config = dict(
    encoder_arch='convformer',
    model="model that answers yes/no questions on an image's attributes",
    dataset='telescope images of galaxies (Galaxy Zoo DECaLS)',
    train_examples=88335,
    image_size=64,
    crop_scale_min=1,
    horizontal_flip=True,
    translate=0.06,
    rotation_deg=5,
    cutout=0.25,
    questions_per_image=4,
    encoder_norm='layernorm_no_bias',
    encoder_norm_position='pre',
    encoder_activation='gelu',
    encoder_mlp_ratio=3,
    encoder_layer_scale_init=1.0,
    encoder_parallel_block=False,
    encoder_inner_norm=False,
    encoder_patch_size=[4, 4],
    encoder_conv_stem=True,
    encoder_depths=[3, 6, 3],
    encoder_widths=[80, 160, 320],
    encoder_kernel_size=7,
    fusion='prefix',
    fusion_encoder_width=384,
    fusion_encoder_layers=10,
    fusion_encoder_norm='layernorm',
    fusion_encoder_norm_position='pre',
    fusion_encoder_activation='quick_gelu',
    fusion_encoder_mlp_ratio=6,
    fusion_encoder_head_dim=48,
    fusion_encoder_fused_qkv=False,
    fusion_encoder_bias='qkv',
    fusion_encoder_qk_norm=False,
    fusion_encoder_parallel_block=False,
    fusion_encoder_inner_norm=False,
    fusion_encoder_positions='learned',
    fusion_encoder_connector='linear',
    init='torch_default',
    residual_init='none',
    optimizer='adamw',
    lr=0.00065,
    beta1=0.9,
    beta2=0.98,
    eps=1e-10,
    steps=4800,
    batch_size=64,
    epochs=3.5,
    lr_schedule='wsd',
    decay_fraction=0.4,
    final_lr_fraction=0,
    warmup_steps=240,
    weight_decay=0.0,
)
Rows from block 6 of the fusion encoder of a small model that answers yes/no questions on an image's attributes, named by matrix and row number. Rows with one number belong to one neuron. Each number is 128 + 32 x the weight over its row's rms, rounded and kept within 0 to 255. All counts start at 0. Numbers have three digits each.
After each neuron's rows are labels from the 100 texts, of 14976, where the neuron reaches its highest value: "tokens" is the input token at the peak. Only what is clearly more common there than usual is listed. The data: telescope images of galaxies (Galaxy Zoo DECaLS). In brackets: how many of the 100.
# fc1: MLP up (fusion_encoder.blocks.6.mlp.fc1.weight, 2304x384), inputs 192-287
# fc2: MLP down (fusion_encoder.blocks.6.mlp.fc2.weight, 384x2304, transposed), outputs 192-287

fc1.154:118133185180170176125051177113191094124145130114131108106158124137130159110153107112103165109086099140075145117057104169141160064130144127160116148120125166079147073142077188165161108114135133160172168169171124112078114139130128117126096079131101123168170149102100083121156159114118080126
fc2.154:107110116112125141188142077139099076092079096117130139159135093194121079187105137101093183097130106095124184162169163071146108145086131173120124122149127164111171149110167188074172068156096121121083122108088122160145123118127104114098128100183092143108137125143087131115112131083176181135
tokens: "merging: none" (100)

fc1.594:155110113143123180089081093128187122164133151103068161174152129105101171120144124097187148154138166161084124143079159165093108116154133080129133119160099171132099093060149158127087172138073126133172100163148175111131178120148155135169145156141111119180144117105188171180109144186158099091
fc2.594:073152119154126130125165159138159153062112180132142114106126117136154120063136106140177127113131162104151171125121108091099128162196143112131089129153116169134062112219117116220088159147152182132107134108142124116148104103090126089118117153085151162157124166130146136123118178086090112153
tokens: "shape: smooth" (100)

fc1.85:132171067168116137108078057117129077166112175149066145198150122142149136103107070066102116103192118140077148119127155114110149089118113070112135103135096124164078084141150082166127210123149114092175144128118106088137098126088132166092156109124154113151160180168135114130111161111066079100
fc2.85:113104091150115141082134119102112116149117172099113114122105133165133119131133096154149115126137128159148121094125096112073112159181129116094124147137090113090058093162115075237133122136103191113112191138145138083138076107133112135122099121082132125124121178147111063131134182108044127128
tokens: "roundness: round" (85)

fc1.470:161161127116168212128137176145120085125143103181139104131087151080122124162093165141165208092079100142142137142090154161136182116155125157121126120180132104129125160117132115152145143130169102136155084125097148172182156163178125062132115104161094133160110105085075183138075076167111070197
fc2.470:131147133139098107109068134094151129133154182151093073089149165070109147120185153080131128147161172160122064110137097163112147087094103074147168077045110084062123086101096066158128148108111202087147132190148120122099087051139133088181155136148208165113207119096173113080098191157097121144
tokens: "bulge size: small" (22); "roundness: round" (15); "spiral winding: tight" (9)

fc1.373:082106088158137136131130116110105150170103116069076114133081083081135187110114139152168177145153128160093111126179178080085137090199190075094112070117126089125066133114147137137102150131111153135098169126117096159104104153102208169113163169120132132093122184174162138128135170136099104166
fc2.373:077124121132117099105107130106128149120134172069160122100094155098140123129120114126166098116151145143138093129131105116083116123218123086120091143139079130155061136167160083205099118121116157118097159132124096097127091116135119097109102143084136138100137189123119111122126155091065134118
tokens: "shape: smooth" (99)

fc1.544:153080119145187101103141135117163087090130143155134155160117113193120108130180106194127133084181089130154171104093171161097167069109091139139161154148189161173145137131109132118091123118140164154138087089085132200102180125082182110159084101104089176195120162122111148086112117085168119185
fc2.544:104138163109129119165159096144099150150130081077147156128108122168087078158146115123069139172120088137153163160162133062157121170113144163101156168110110116100210111084182103031140100135150120098118129073114124117130109162113102144141132110137128141131117130210112112123126117082171135135
tokens: "merging: none" (100)

fc1.637:134121105146118115137133108114150098192065158081068153173110117148095166171162081170121124149164121132072176078152151081055161095158140150123119089095084142139142155125092114173145136087079074065152130149098157089144136135148079150129137097117142139130169094095126126109148143124166103132
fc2.637:098173149139135156090128096149089133097082164061181147143084122100138107110092124136159105135110141173125139123141108108110088170168113121108088163172118161155091112144131147166127144076181111100106154135140152108155128075107092156121146118076078128100111139163097083083130150107153115146
tokens: "shape: smooth" (99)

fc1.124:172115149160134179129080179121130091143158089110172082117126091084108126215170151156176111114101093098093158114142081137135213075177089155102152108128114095091095098126105141197135174122157133111111097094124129145086108190183075115117095113120084134134114086108150102171082131123159086165
fc2.124:112107119173147121191174107163153115128180127085183199133118071164148125144074065140173113124121103152114171106098139110102067181155169159143087174220153172208141182092151163152090132142137069149102133057107117127184127161082129142084122155112074069154080128155083116133160107093138133139
tokens: "spiral arms: yes" (58); "bar: no" (25); "bulge size: small" (8)

fc1.568:122078137121170127131085151124159114111110136133121121160078154113144125163068156071197178160073078135138120115107140111069175135189084135106094162176109159171114179151173101140145194136131108168144112153077178148123159109128137127114102115085125115133090135122135113169157115114134102170
fc2.568:122055088188093082154121150145130122129128144127132114147120114195131147124095152100182129087170155094142101157131179158179113130099102100104144111152174162160054157148155168166154111166131108123138172096175136140177111172119171094112076065110127145155102119121148135118128160162078091086
tokens: "shape: featured or disk" (24); "spiral winding: tight" (24); "bulge size: moderate" (21); "bulge size: small" (14)

fc1.77:149114137132162153113108141142120074114126116092139045162079092126152101194113095165178128145138110120093164173086139104144155135124115141122166120113102096115103157089083172191172172120147108153124131088159120112150107179172079161155138106108125166133085115135109159156123144098163070125
fc2.77:076113112188130086155191134151124139143180108091162228182103070154151153122060075166163094117140122162095153141130124111110049173175169108117087189194152161229105123087172137103100136146157107150142129120130112151124127155058124206089103123101071087129072163140117098143161093113133152098
tokens: "spiral arms: yes" (57); "bar: no" (16); "spiral winding: tight" (15); "bulge size: small" (9)

fc1.687:163123090133164097178102101154117084079104169167183075142116147137114140198115132116137203065073090108170183099071121094164156143118139176118129182129115151119089126104130187158154123141156112150103095122140143140133103132144119159133120075078092170135115166089092177114097089112082124163
fc2.687:131129094129072108134080146080157061144108191140054125104124130143113143094161118146112116075159148101116068124110115120120133104058106092164186096076157103088136145109093111151126137127110177149122130186174113120114112140105164111142126057130172124097193167127170162124117191160088163131
tokens: "spiral arms: yes" (58); "bar: no" (28)

fc1.319:157079092131146188117081149134196093162108117150158082138128128072108097173156147142191080141099086128102164168070149150148213124114105126064118128159089144132071119139133150163191154178164088106087144070157149118099120143182129127131123121117099149136097134130118144103105155142085125158
fc2.319:086091145125155113148154136156120106130116108134199228195109060127121124158087060152167132098107090132112181147082137130114106151149150189120065191187143175158082137122170138175133154178150099129137099077126113149184115141112127137130097096096079078105068168176047137162173105090130125147
tokens: "spiral arms: yes" (56); "bar: no" (24); "bulge size: small" (10)

fc1.251:115139112152126137093137174121174105131087104159112104135146094130122150222181088113152153125114118178112189150107115095104154150121112150118151126127110103136069122123139137192169181111162122085124146107141121087121112155199146102076162086127088115142126150104092138175112163089177093145
fc2.251:104124113160140119135162180118093124104115123088180208208109095126145106148112052160206074111074128113122127161114103143113109149142151168106088176208182130182123156138116182162123126109147064157070113070132125152172106121113073167130141180110077113151089095166090139152166098109129114131
tokens: "spiral arms: yes" (65); "bar: no" (23)

fc1.531:115117143085178114126151095159161154175183130139098152180089133084186116148103120149193131159125063154075136108093158151111125156181122090100136189204132151190131160099106104176085192117159078154150116092087150160101192124087119102111181173155118119147130096153105177117168109066167116125
fc2.531:118143075129071096140147142083148146147108149120087147150163124139116160101148114105167110147151177128109098136151105187127094102117137099084161108094140122123054124162133127201102087103116160091122141132145062090104106132120138097149125154121153108125159161097148082121148174179089128102
tokens: "shape: featured or disk" (100)

fc1.760:179148122056190155134139170160142138117103057178128117114098107150139131220117136089167160088101070154154142127124124143123151124138149162127095145171181135187117151091130160118174119113149074151119069083087161147127175128106116122118151172138094111171086058080066157087158052099161102167
fc2.760:138145127130072134122110126064148150166167168133091159155178107092111172078136097089132109164183126155097102111130101126144080079106175100117164069071090100070114094136110066111080116111097167105134152172127157122095142076066146112177138150138188089137188106130169103098175190156112126148
tokens: "merging: none" (47); "shape: featured or disk" (30)

fc1.398:078110128199139145133117133152165073138131102171136099121075155095176139144113134129169135087082118069120162144122164092138141144121146138123087148179126195182110158064108166153177190167135113158125140111125121114122120227139112136110104084096071107136113175158150126119133157129101078089
fc2.398:117134096123080127157089112069137111164061153125098151138145099175135154111140107136160115047174146097090110100116141143095121084147163047087192071105139137102087117134117121166066117139083181170160109167107090139090113124090170121142093151144167103145200155063160159108137140168067158114
tokens: "merging: merger" (52); "merging: minor disturbance" (34); "merging: major disturbance" (9)

fc1.647:067091061201114110158074113092117093137183176082124178143124087145103138087125119115107146168174124111089105099097101123124139104109180066084143143095060144097105151064147091122115137177088156123139129132157126098134084169144149110102075085132176085108196163154180151166135133141120125106
fc2.647:078134066163107096156133097097087077120129208125115139116080150154131134100103137199137091080165153126141076121160115098069134160142137082113129115127153169136049192199144111185135085146106164181150130133129080148146120074142160116120085147158162126123144203153136129121152132169075148123
tokens: "roundness: round" (94)

fc1.147:134099114110156099153079109142105151106089108076106154188100056177174160188132100173148146108176162117067163134196123120137179074145133084056123091131106106121074169097165140168113129167091165129122120119118078123111123128120117110099087094120172069163096109142169073122147119147167164157
fc2.147:150125108096120147183072184157161106130144111172127120103156146158149134188162166122167125103131134039146127113069113116209139095099090110108130128161196166147095129088060112133157183159105131206194086138138147164123144152162186103120110150116143174182146085125134205184091086136134106149
tokens: "shape: smooth" (100)

fc1.31:104108184156151151143123181144142098099112109132124124165151087105155088189164095094197142145092115135144159153112140096129215089127153155104146105151113130131067112134094127187177161136155144098149127115149118106108119154140105131127131106106084129105147101105161113152122137118118075115
fc2.31:105153092159158160152180143111133149120133128111161209158100074133127115154111090162154089106091154132126182139106146143148093164134191187103057217173134158156114130146136169148106149115158103149119116067094123140134113123108089117094145150133096063138065183132070143120178089072138118161
tokens: "spiral arms: yes" (62); "bar: no" (24); "bulge size: small" (7)

fc1.255:102090085157186138138149091133146083102154134145180085123086157110142103172131170146177171058119081105154125129093183085134193102085094139085105126181139141129092142057116195121163153115133102148106101163129153153121168197189097125077096070097113168122128099155085179155087099095049129179
fc2.255:100118089176094105132086133061113058154125203116076131089118121145108140067160139152126129075159182109122087109141116104114110121098140081148173093083153122112133140089099082132103136137082155089117148197168103083078114117088145142154106069105197138068204126123156094106127158140074159158
tokens: "shape: featured or disk" (27); "spiral arms: yes" (26); "bulge size: small" (22); "bar: no" (12)

fc1.40:115154081099133154123107094081075176173076142112092117151140105151161155202113092156198104170147131138127104096142099104096126097096153097081182080088120124087073134163084120137136151113130174103147150151102145132108089131145134144084102102102132090137129163121109091156126106143106103144
fc2.40:137118121168119099168146154148109086125135150144127099126128125219161152077165131164099154081133164071092140176124111105140095170128147119135082172142127196141156188077169145080134125170147089165110166126165120101137132137074121163086106084111097137148084168187103100168133130152111113092
tokens: "shape: smooth" (100)

fc1.430:142125094101183207150123162176131127130111137194178052090096127095106113194135186127157171087076123184146106086116175170116206143145101109148086171165160098157140108093072151126151179155155081155132121101058167129185106127173124109095142136145077176137128072092119156090112124119151105169
fc2.430:138164115129118146109069127096150147157123165159088078068147181085103140128182180087130148142148162143127071109123076143087150089082094087132177075050101086074131085119094071146142165104107193090137121192147137113105090073126156097175135137134184175132211124106171123090078155148128114132
tokens: "bulge size: small" (25); "roundness: round" (15); "bar: no" (13); "spiral winding: tight" (9)

fc1.527:157098179111166140137140139137107161131139130099109127189139090099142113148135126134161178164119108197134151110137149123103147111197177118073161089145108128102078080128146120138119157088157062108154098155132158105110170143102145135113176118099134077092104105145150136157139108112139109167
fc2.527:119160134097129114118126130098107159084122176126140172114121108145162112085123118127187145119098151165132159120134095146047081123173120121107111141115087120106094105196156127195099067088140134121138119153148154088130075108137140125128144141109151109127149166136101120068164146103122147168
tokens: "shape: featured or disk" (55); "shape: smooth" (45)

fc1.357:108138106149108145186170130148114109069114145099123107115069103181119184171166149140154161108137127067157125166077168138144114075114125164168081117123193125156176139197152119100097138171101084137106085139121148184157110094156138090079117114152102116188148070106155169159098076121099129125
fc2.357:105135158099146099128123125127114144112124102096141123109121107121148105166147138118044154175133094118157174121136105114154123125114127197147122155121120134128201129123178122031137110078127119124070124094142118092135112151135120162133157136099122134113075114197078128142131102100166118139
tokens: "merging: none" (100)

fc1.339:145092189172172137145074149089167102186180122115146161123120095101141129128142069102162195166106052177119167133068089090089091141189138072113141153115077132165075142132123099154120152082144067139127097135081135131120122126143093160154131153122140082118088153141135130149178114092138082166
fc2.339:112170133128105161127142103081103143119096178131123140174156089136123166081131114141151107122179143198085113102185093130090078141190137095087152118098103131109067105136112105204063094128128186128136116121142081133118095075087157105116090112132150080160149165145151089099149120094117135138
tokens: "shape: featured or disk" (98)

fc1.693:120137150122096142109108147158175117171076095100189066154152122086109101217161093096190100093136072134099146129089109089168159111160100132124125148111070124114100151151122125173175161136148156134117135110127111090087100161202076182092168093129093173127122146124154126138104121135117147098
fc2.693:089136137134137088129166146125107105135185096117184226162110084187142122150072080131159154106132103148168139141124138110086094185188188136163057177182153166209147139115146136127083124138175072137115141070093119104130137120071114176121094151094084098106085132169113154141217128115099126135
tokens: "spiral arms: yes" (57); "bar: no" (23); "bulge size: small" (9)

fc1.653:110068144182099112194107109117148052137133121120143143167104093127118149129131102090172100148167166146127163155078114123142153107113116099092098153098034103135107167108163119139136126146148153110106170080148145087111099180143111120108100059115160166103115161162144102132110163059088116070
fc2.653:093124078111116097113147100102075093074126151137119158167112144196145135121113113179158071100121126115134134152162154133091125161153144135105134127148159172179051148150152170187129091116126139179138141096131086170110095133129175121107107161167124124143161169128128148133133135157078121135
tokens: "roundness: round" (100)

fc1.71:148143145156146150174076134172156133091135127128142109147101162158178110203078111138120153097109061149150203105079142083172136123153092156084117120158126159125083095162078103112170136159126093133125160094132123131120134117167139126177167104133109136153077100091133144111097152086142091152
fc2.71:133163075154121106130115137128104117116136170111117105111171175160115108124148190150149077137133193135128121148165162155142141152176110096095130131117124116155026113094117127213161147145144160088093122136130110121162067141151160133089090093117163191091133153108149124108077147170111081157
tokens: "shape: featured or disk" (52); "spiral arms: yes" (21); "bulge size: small" (12); "bar: weak" (9)

fc1.419:064072121168064122179112149137120097161163175106119137133159089099166125106143094134164134121167133124083160118102097088138161105128159123141141081131065119133113167094148120127090113134115162140162155160198126132091132191113112156125095083110153094125180188124146106158158166094125148100
fc2.419:094146043118094095130135074092084101108132180165126122130066116170124123077113098175169093093149131103130118178165178120110102164146139112128140095134189183163104153198157120190094114150131152181155122096094075157135090092093181124118099155161153139112124157085123152117136144155088162107
tokens: "roundness: round" (96)

fc1.102:106106142111130162142112191165150097100117095182167055132095192118098079151128137136124136089116105153194167120050145134157203098105071109089070121190161133159110141073084169176188165153133111152159155105126193176138129148146122115114136071098121174106128135141136146111090108131116080157
fc2.102:104150081192086132139092109081130116163115175157053092113108159144109166087180151142120164064163167113136099100124104134097119115094095062159172097047142130105112135095111104145096162152103176110143142186162105085119107147126172110150109083118199124097196166096198126122115163146067123139
tokens: "bulge size: small" (25); "bar: no" (21); "spiral arms: yes" (19); "bar: weak" (10)

fc1.333:112097101170088118134091148116088104183159159108093161166151094099166145115147125061154157133165180200114164088123065103102157095146118124111193104077059127090126143109128120133104166107097133087109143150107134081064099131129109139163094095135172117108146134176133114150121156114095100140
fc2.333:103169092146095105142172059088078089102096169089128156142082118181105110100083101203100104145129145120130119185194133076102104172135150108102128111116155133161115192155160119147136064124128143095094111103114039135118110100132111186094106130113144119079111148179128124134127117130110198105
tokens: "shape: smooth" (59); "roundness: round" (40)

fc1.495:092102074108133081139155099078109097159146128111088183121105073095102110099141118163140112132168083160091125153143173082103090078119109120056156071142132111139109126122122098121121125193157090089153165164108144157097132112120121114150074147091191075116112147163163142118128147175104154148
fc2.495:075144092172107130142150126137123116115143203115125123130082144128176123085105141142207108100127170125124095116146057099100124176213149106096129142145096139116048133203118112218111130094115152144120136114146131093140095129106107098114123165114099156152107184117114114133148157100058139157
tokens: "shape: smooth" (96)

fc1.632:196141167116135152087091135175116128091131118152166093138118172100080082198140106116186126125077167180165122095153163115060201167107089173144092114132120103157076123107083085177153163082179074088061105170095161109147120096161111124155190161122099156147087124136088102078127075120176150186
fc2.632:185089184138148151114076177138174159171144097173091097127165156085116150152187153107147142139152106128094127080104055180158161083098099101115182071064078076087131072096064131137114215131099160106155151135123170118089154133156122111165155129114169138120183102113165130130108145118165064140
tokens: "spiral winding: tight" (30); "spiral arms: yes" (21); "bulge size: small" (20); "bar: weak" (7)

fc1.720:154183112053172174088116142159160172133112088160156104106098161145128149209112124051154150116115070144127143113078143126078103116079141163109085134185138120127133092133102186166126127137162098134162062107076142187152186109100120122133147113149113101157104112094078165086103062066132114157
fc2.720:150119122150075112112094142068162138166128152118075169170159109082103177106161087105148136169167148126120071093121107164133077098109176078089144104059091113091130089107121085145063144146100158091129150165148138115100123115074157108159146141145172075144181111127163122101167175167120108112
tokens: "shape: featured or disk" (36)

fc1.601:121121139126100173166094157167137066111130086139170111132110107098109136151101167114186136098087106108157148171091133120120171130108142094067154136168071143163047147110105160170169161177168104101078119121153137109151130132164106096144102124133128130090081161131109095185122160124111144112
fc2.601:081085135180149076156199123109114142124134108100185195155115099172173108090101099153126119104123123160173142128126168084117087201163145151134094194212171191214153150110201143120094081113166113117123130081143093109172149159075103134083112130108085078141069150157119099138196101096107149084
tokens: "spiral arms: yes" (49); "spiral winding: tight" (17); "bulge size: small" (15); "bar: no" (15)

fc1.407:065071089182134078151109118156098105170150128093166140167146130091181126170156090140183160127172150098120158118123129138108165081146179069103167151091078151122103119092147130172164148140121118140090198136145117080098143162162094153130138128113154132151125137185165105125156154106083118070
fc2.407:091109073118104121146163059095075111109134163126104114115112104204156142145100118164178097125124090122125090152154147112124137158128126115083129090140171172165076168154109145195101119164121134173115119103116065145139124121098194149121066166158129138126159143141142168156156130119120154126
tokens: "roundness: round" (100)

fc1.340:184106137087169189092133142139134097067160131202141142138138157152105138159157150114182177134091067085111145126084176150115202096106147145108113148131101109157093114093104131120142186153142143154089092081079152186166150155204124128158140132089093123136158133095134141103114086129126097128
fc2.340:097135098176073105171118100099134082107102192154068073084110179148131123066162167160138141080170158123147093126139111127082166125117076092145160096082158132107074135112114105199133148155091158115146145210165123093123091106129143119131087062104183174095206152117154129153075171170052137167
tokens: "bulge size: small" (30); "bar: no" (24); "spiral arms: yes" (24)

fc1.391:136123050109146114155140093100125152143061175130064117147114144114125153087106069157167132174132111167063107111131175084079160099157160148053134114091106098165064096135141132144090130123113133148178124128137129117098094063069182114125138120153199102145196117095128140166175153095080150166
fc2.391:126097087168117099146120097125101128084168206108149155127098154121151120127114129127169132149111163179158077116108118109109139155145123142091083143171119188141028132174148128205130122124122154095107135147120146117151107089172090119124105123086122110129124187132115099104139170095061155135
tokens: "shape: smooth" (100)

fc1.164:134093182070139198122115159121140103097157075150186105136083136088160153210085132105174138107128042150159200093039116164156130125141129135081109122143125118118103070142111145139133167117155119135132110144113191164166137101156148119178144141149108166169116102127101162151145117045116106192
fc2.164:135150124187161191076109143126157204169084134121100109156121130119107120113136150118170125141139130167111172116126119154126148129192096098085131139103109102133037078121127100250121125100109131077118140172164160111135112106132103122139117071084105142108111115133133098125124124081124077177
tokens: "shape: featured or disk" (63); "bulge size: small" (10)

fc1.320:180099168164148145163141168122131168180081158117144115146112145158153150146073130056205168105126123130127168149160140097076170156117097141137145088141073114105083079071086163211112154150130124118147091101134195106109075163115082102191109159114108157171156114107122107090094108119107070123
fc2.320:130101152148129078134179096136130135090185108103150200165122057159175135122096093171110086147096129145149180102098191094158084169179152171142098175194132178210160133100173158108144112141157071139098117087146126115165144177127108160093121129113068099150067147165087142132179075082127098118
tokens: "spiral arms: yes" (42); "spiral winding: tight" (21); "bar: no" (19); "bulge size: small" (11)

fc1.417:118119183092185193131089113133172097108114117115130136120118100115121138177100107076142185165096100176152164112072127149136142153121118170092117141172130128180106124121125110150164139118103072125130072109132171177116176119122091106185126103097093131184086092148136102138089133075124056141
fc2.417:096103084154114115159118099128164150086150140156156096091141179150137115140113133147210108143130115097150114149100182170157193102149113086074124126140106135152041124108153130221171159142126117137101158149137126117163091166180155118119101098105158180147119177095151128160071142155099073115
tokens: "shape: featured or disk" (28); "spiral winding: tight" (22); "spiral arms: yes" (14); "bulge size: moderate" (11)

fc1.434:141158140134169171147085174106169159125184107070090124130118113145150169103099091165149142146118086146125143125076146076085085100180136085134154169113063141116080090077109146120124165141101082091141129099105118137100156110131120147120189164087109089112079113165110128162129121046119083114
fc2.434:123171098089135160089112077082128175100090162115123155139140122133100145118106087129177132103157156193111113126186111145084102148177147088083126129099098108122068118173133105216076123089130144118122136156096116109121127069131125106122111130145172125106133130125127089060148122107133130167
tokens: "shape: featured or disk" (99)

fc1.305:117055113138126131148092105099169055132132100135121101179154095080124174166198143102150105105147127085071142164088089124155134102131168074115173133178083118129102119141155156128151186143095115147156135131105127114150148169116144132125128071142089087126101121118141140175152132148155090130
fc2.305:095140092111082101124149111122110089104095159151126139147061114139096110105116148137173142045143138109118100138141132159092142122087123084104125113150184140136040188143114111213136136183149138182165136161138059162148108102140180120096097134129146135120143197069167149115132130153093133107
tokens: "merging: none" (100)

fc1.279:095114122119126173140095151116142105144141112089149122178118061119115188134097066148118150156111068131063167094108134103168160110170168143079162108094066097153135084116092099177113188080095060122173154109160142110109176162137150185134183136120130083088108154142092072160132167076134071112
fc2.279:143149108108121119123125088115119172107088168114137165110100110122124124116127095131156118130153130186117126113161107156093125153210162121115095120145086118115096110165122101231128093099144131121124156182135117092114084113111137090136115129111108123120141133132104096108128127090083120158
tokens: "shape: smooth" (76); "shape: featured or disk" (24)

fc1.148:131073158151113118117101145166136091139181156166121123111097125158150092185148153128149145094142076053164173164051138140155182137153126158108125117140122164112155178111120136163127125153169150182127179095184165119124164207108090127070087080074095161090120116146103102118102170084137125151
fc2.148:136122096149104104190106131109192067155127165171069130154156111133141188121153114139151155069154120095125100088065159138093121094099145086091159045060135126116074154134053153168113170134110175149196109158122144129108138147110167085153079118135185139129184156088163190109145137151087119136
tokens: "merging: minor disturbance" (24); "merging: merger" (19); "merging: major disturbance" (16); "bar: no" (13)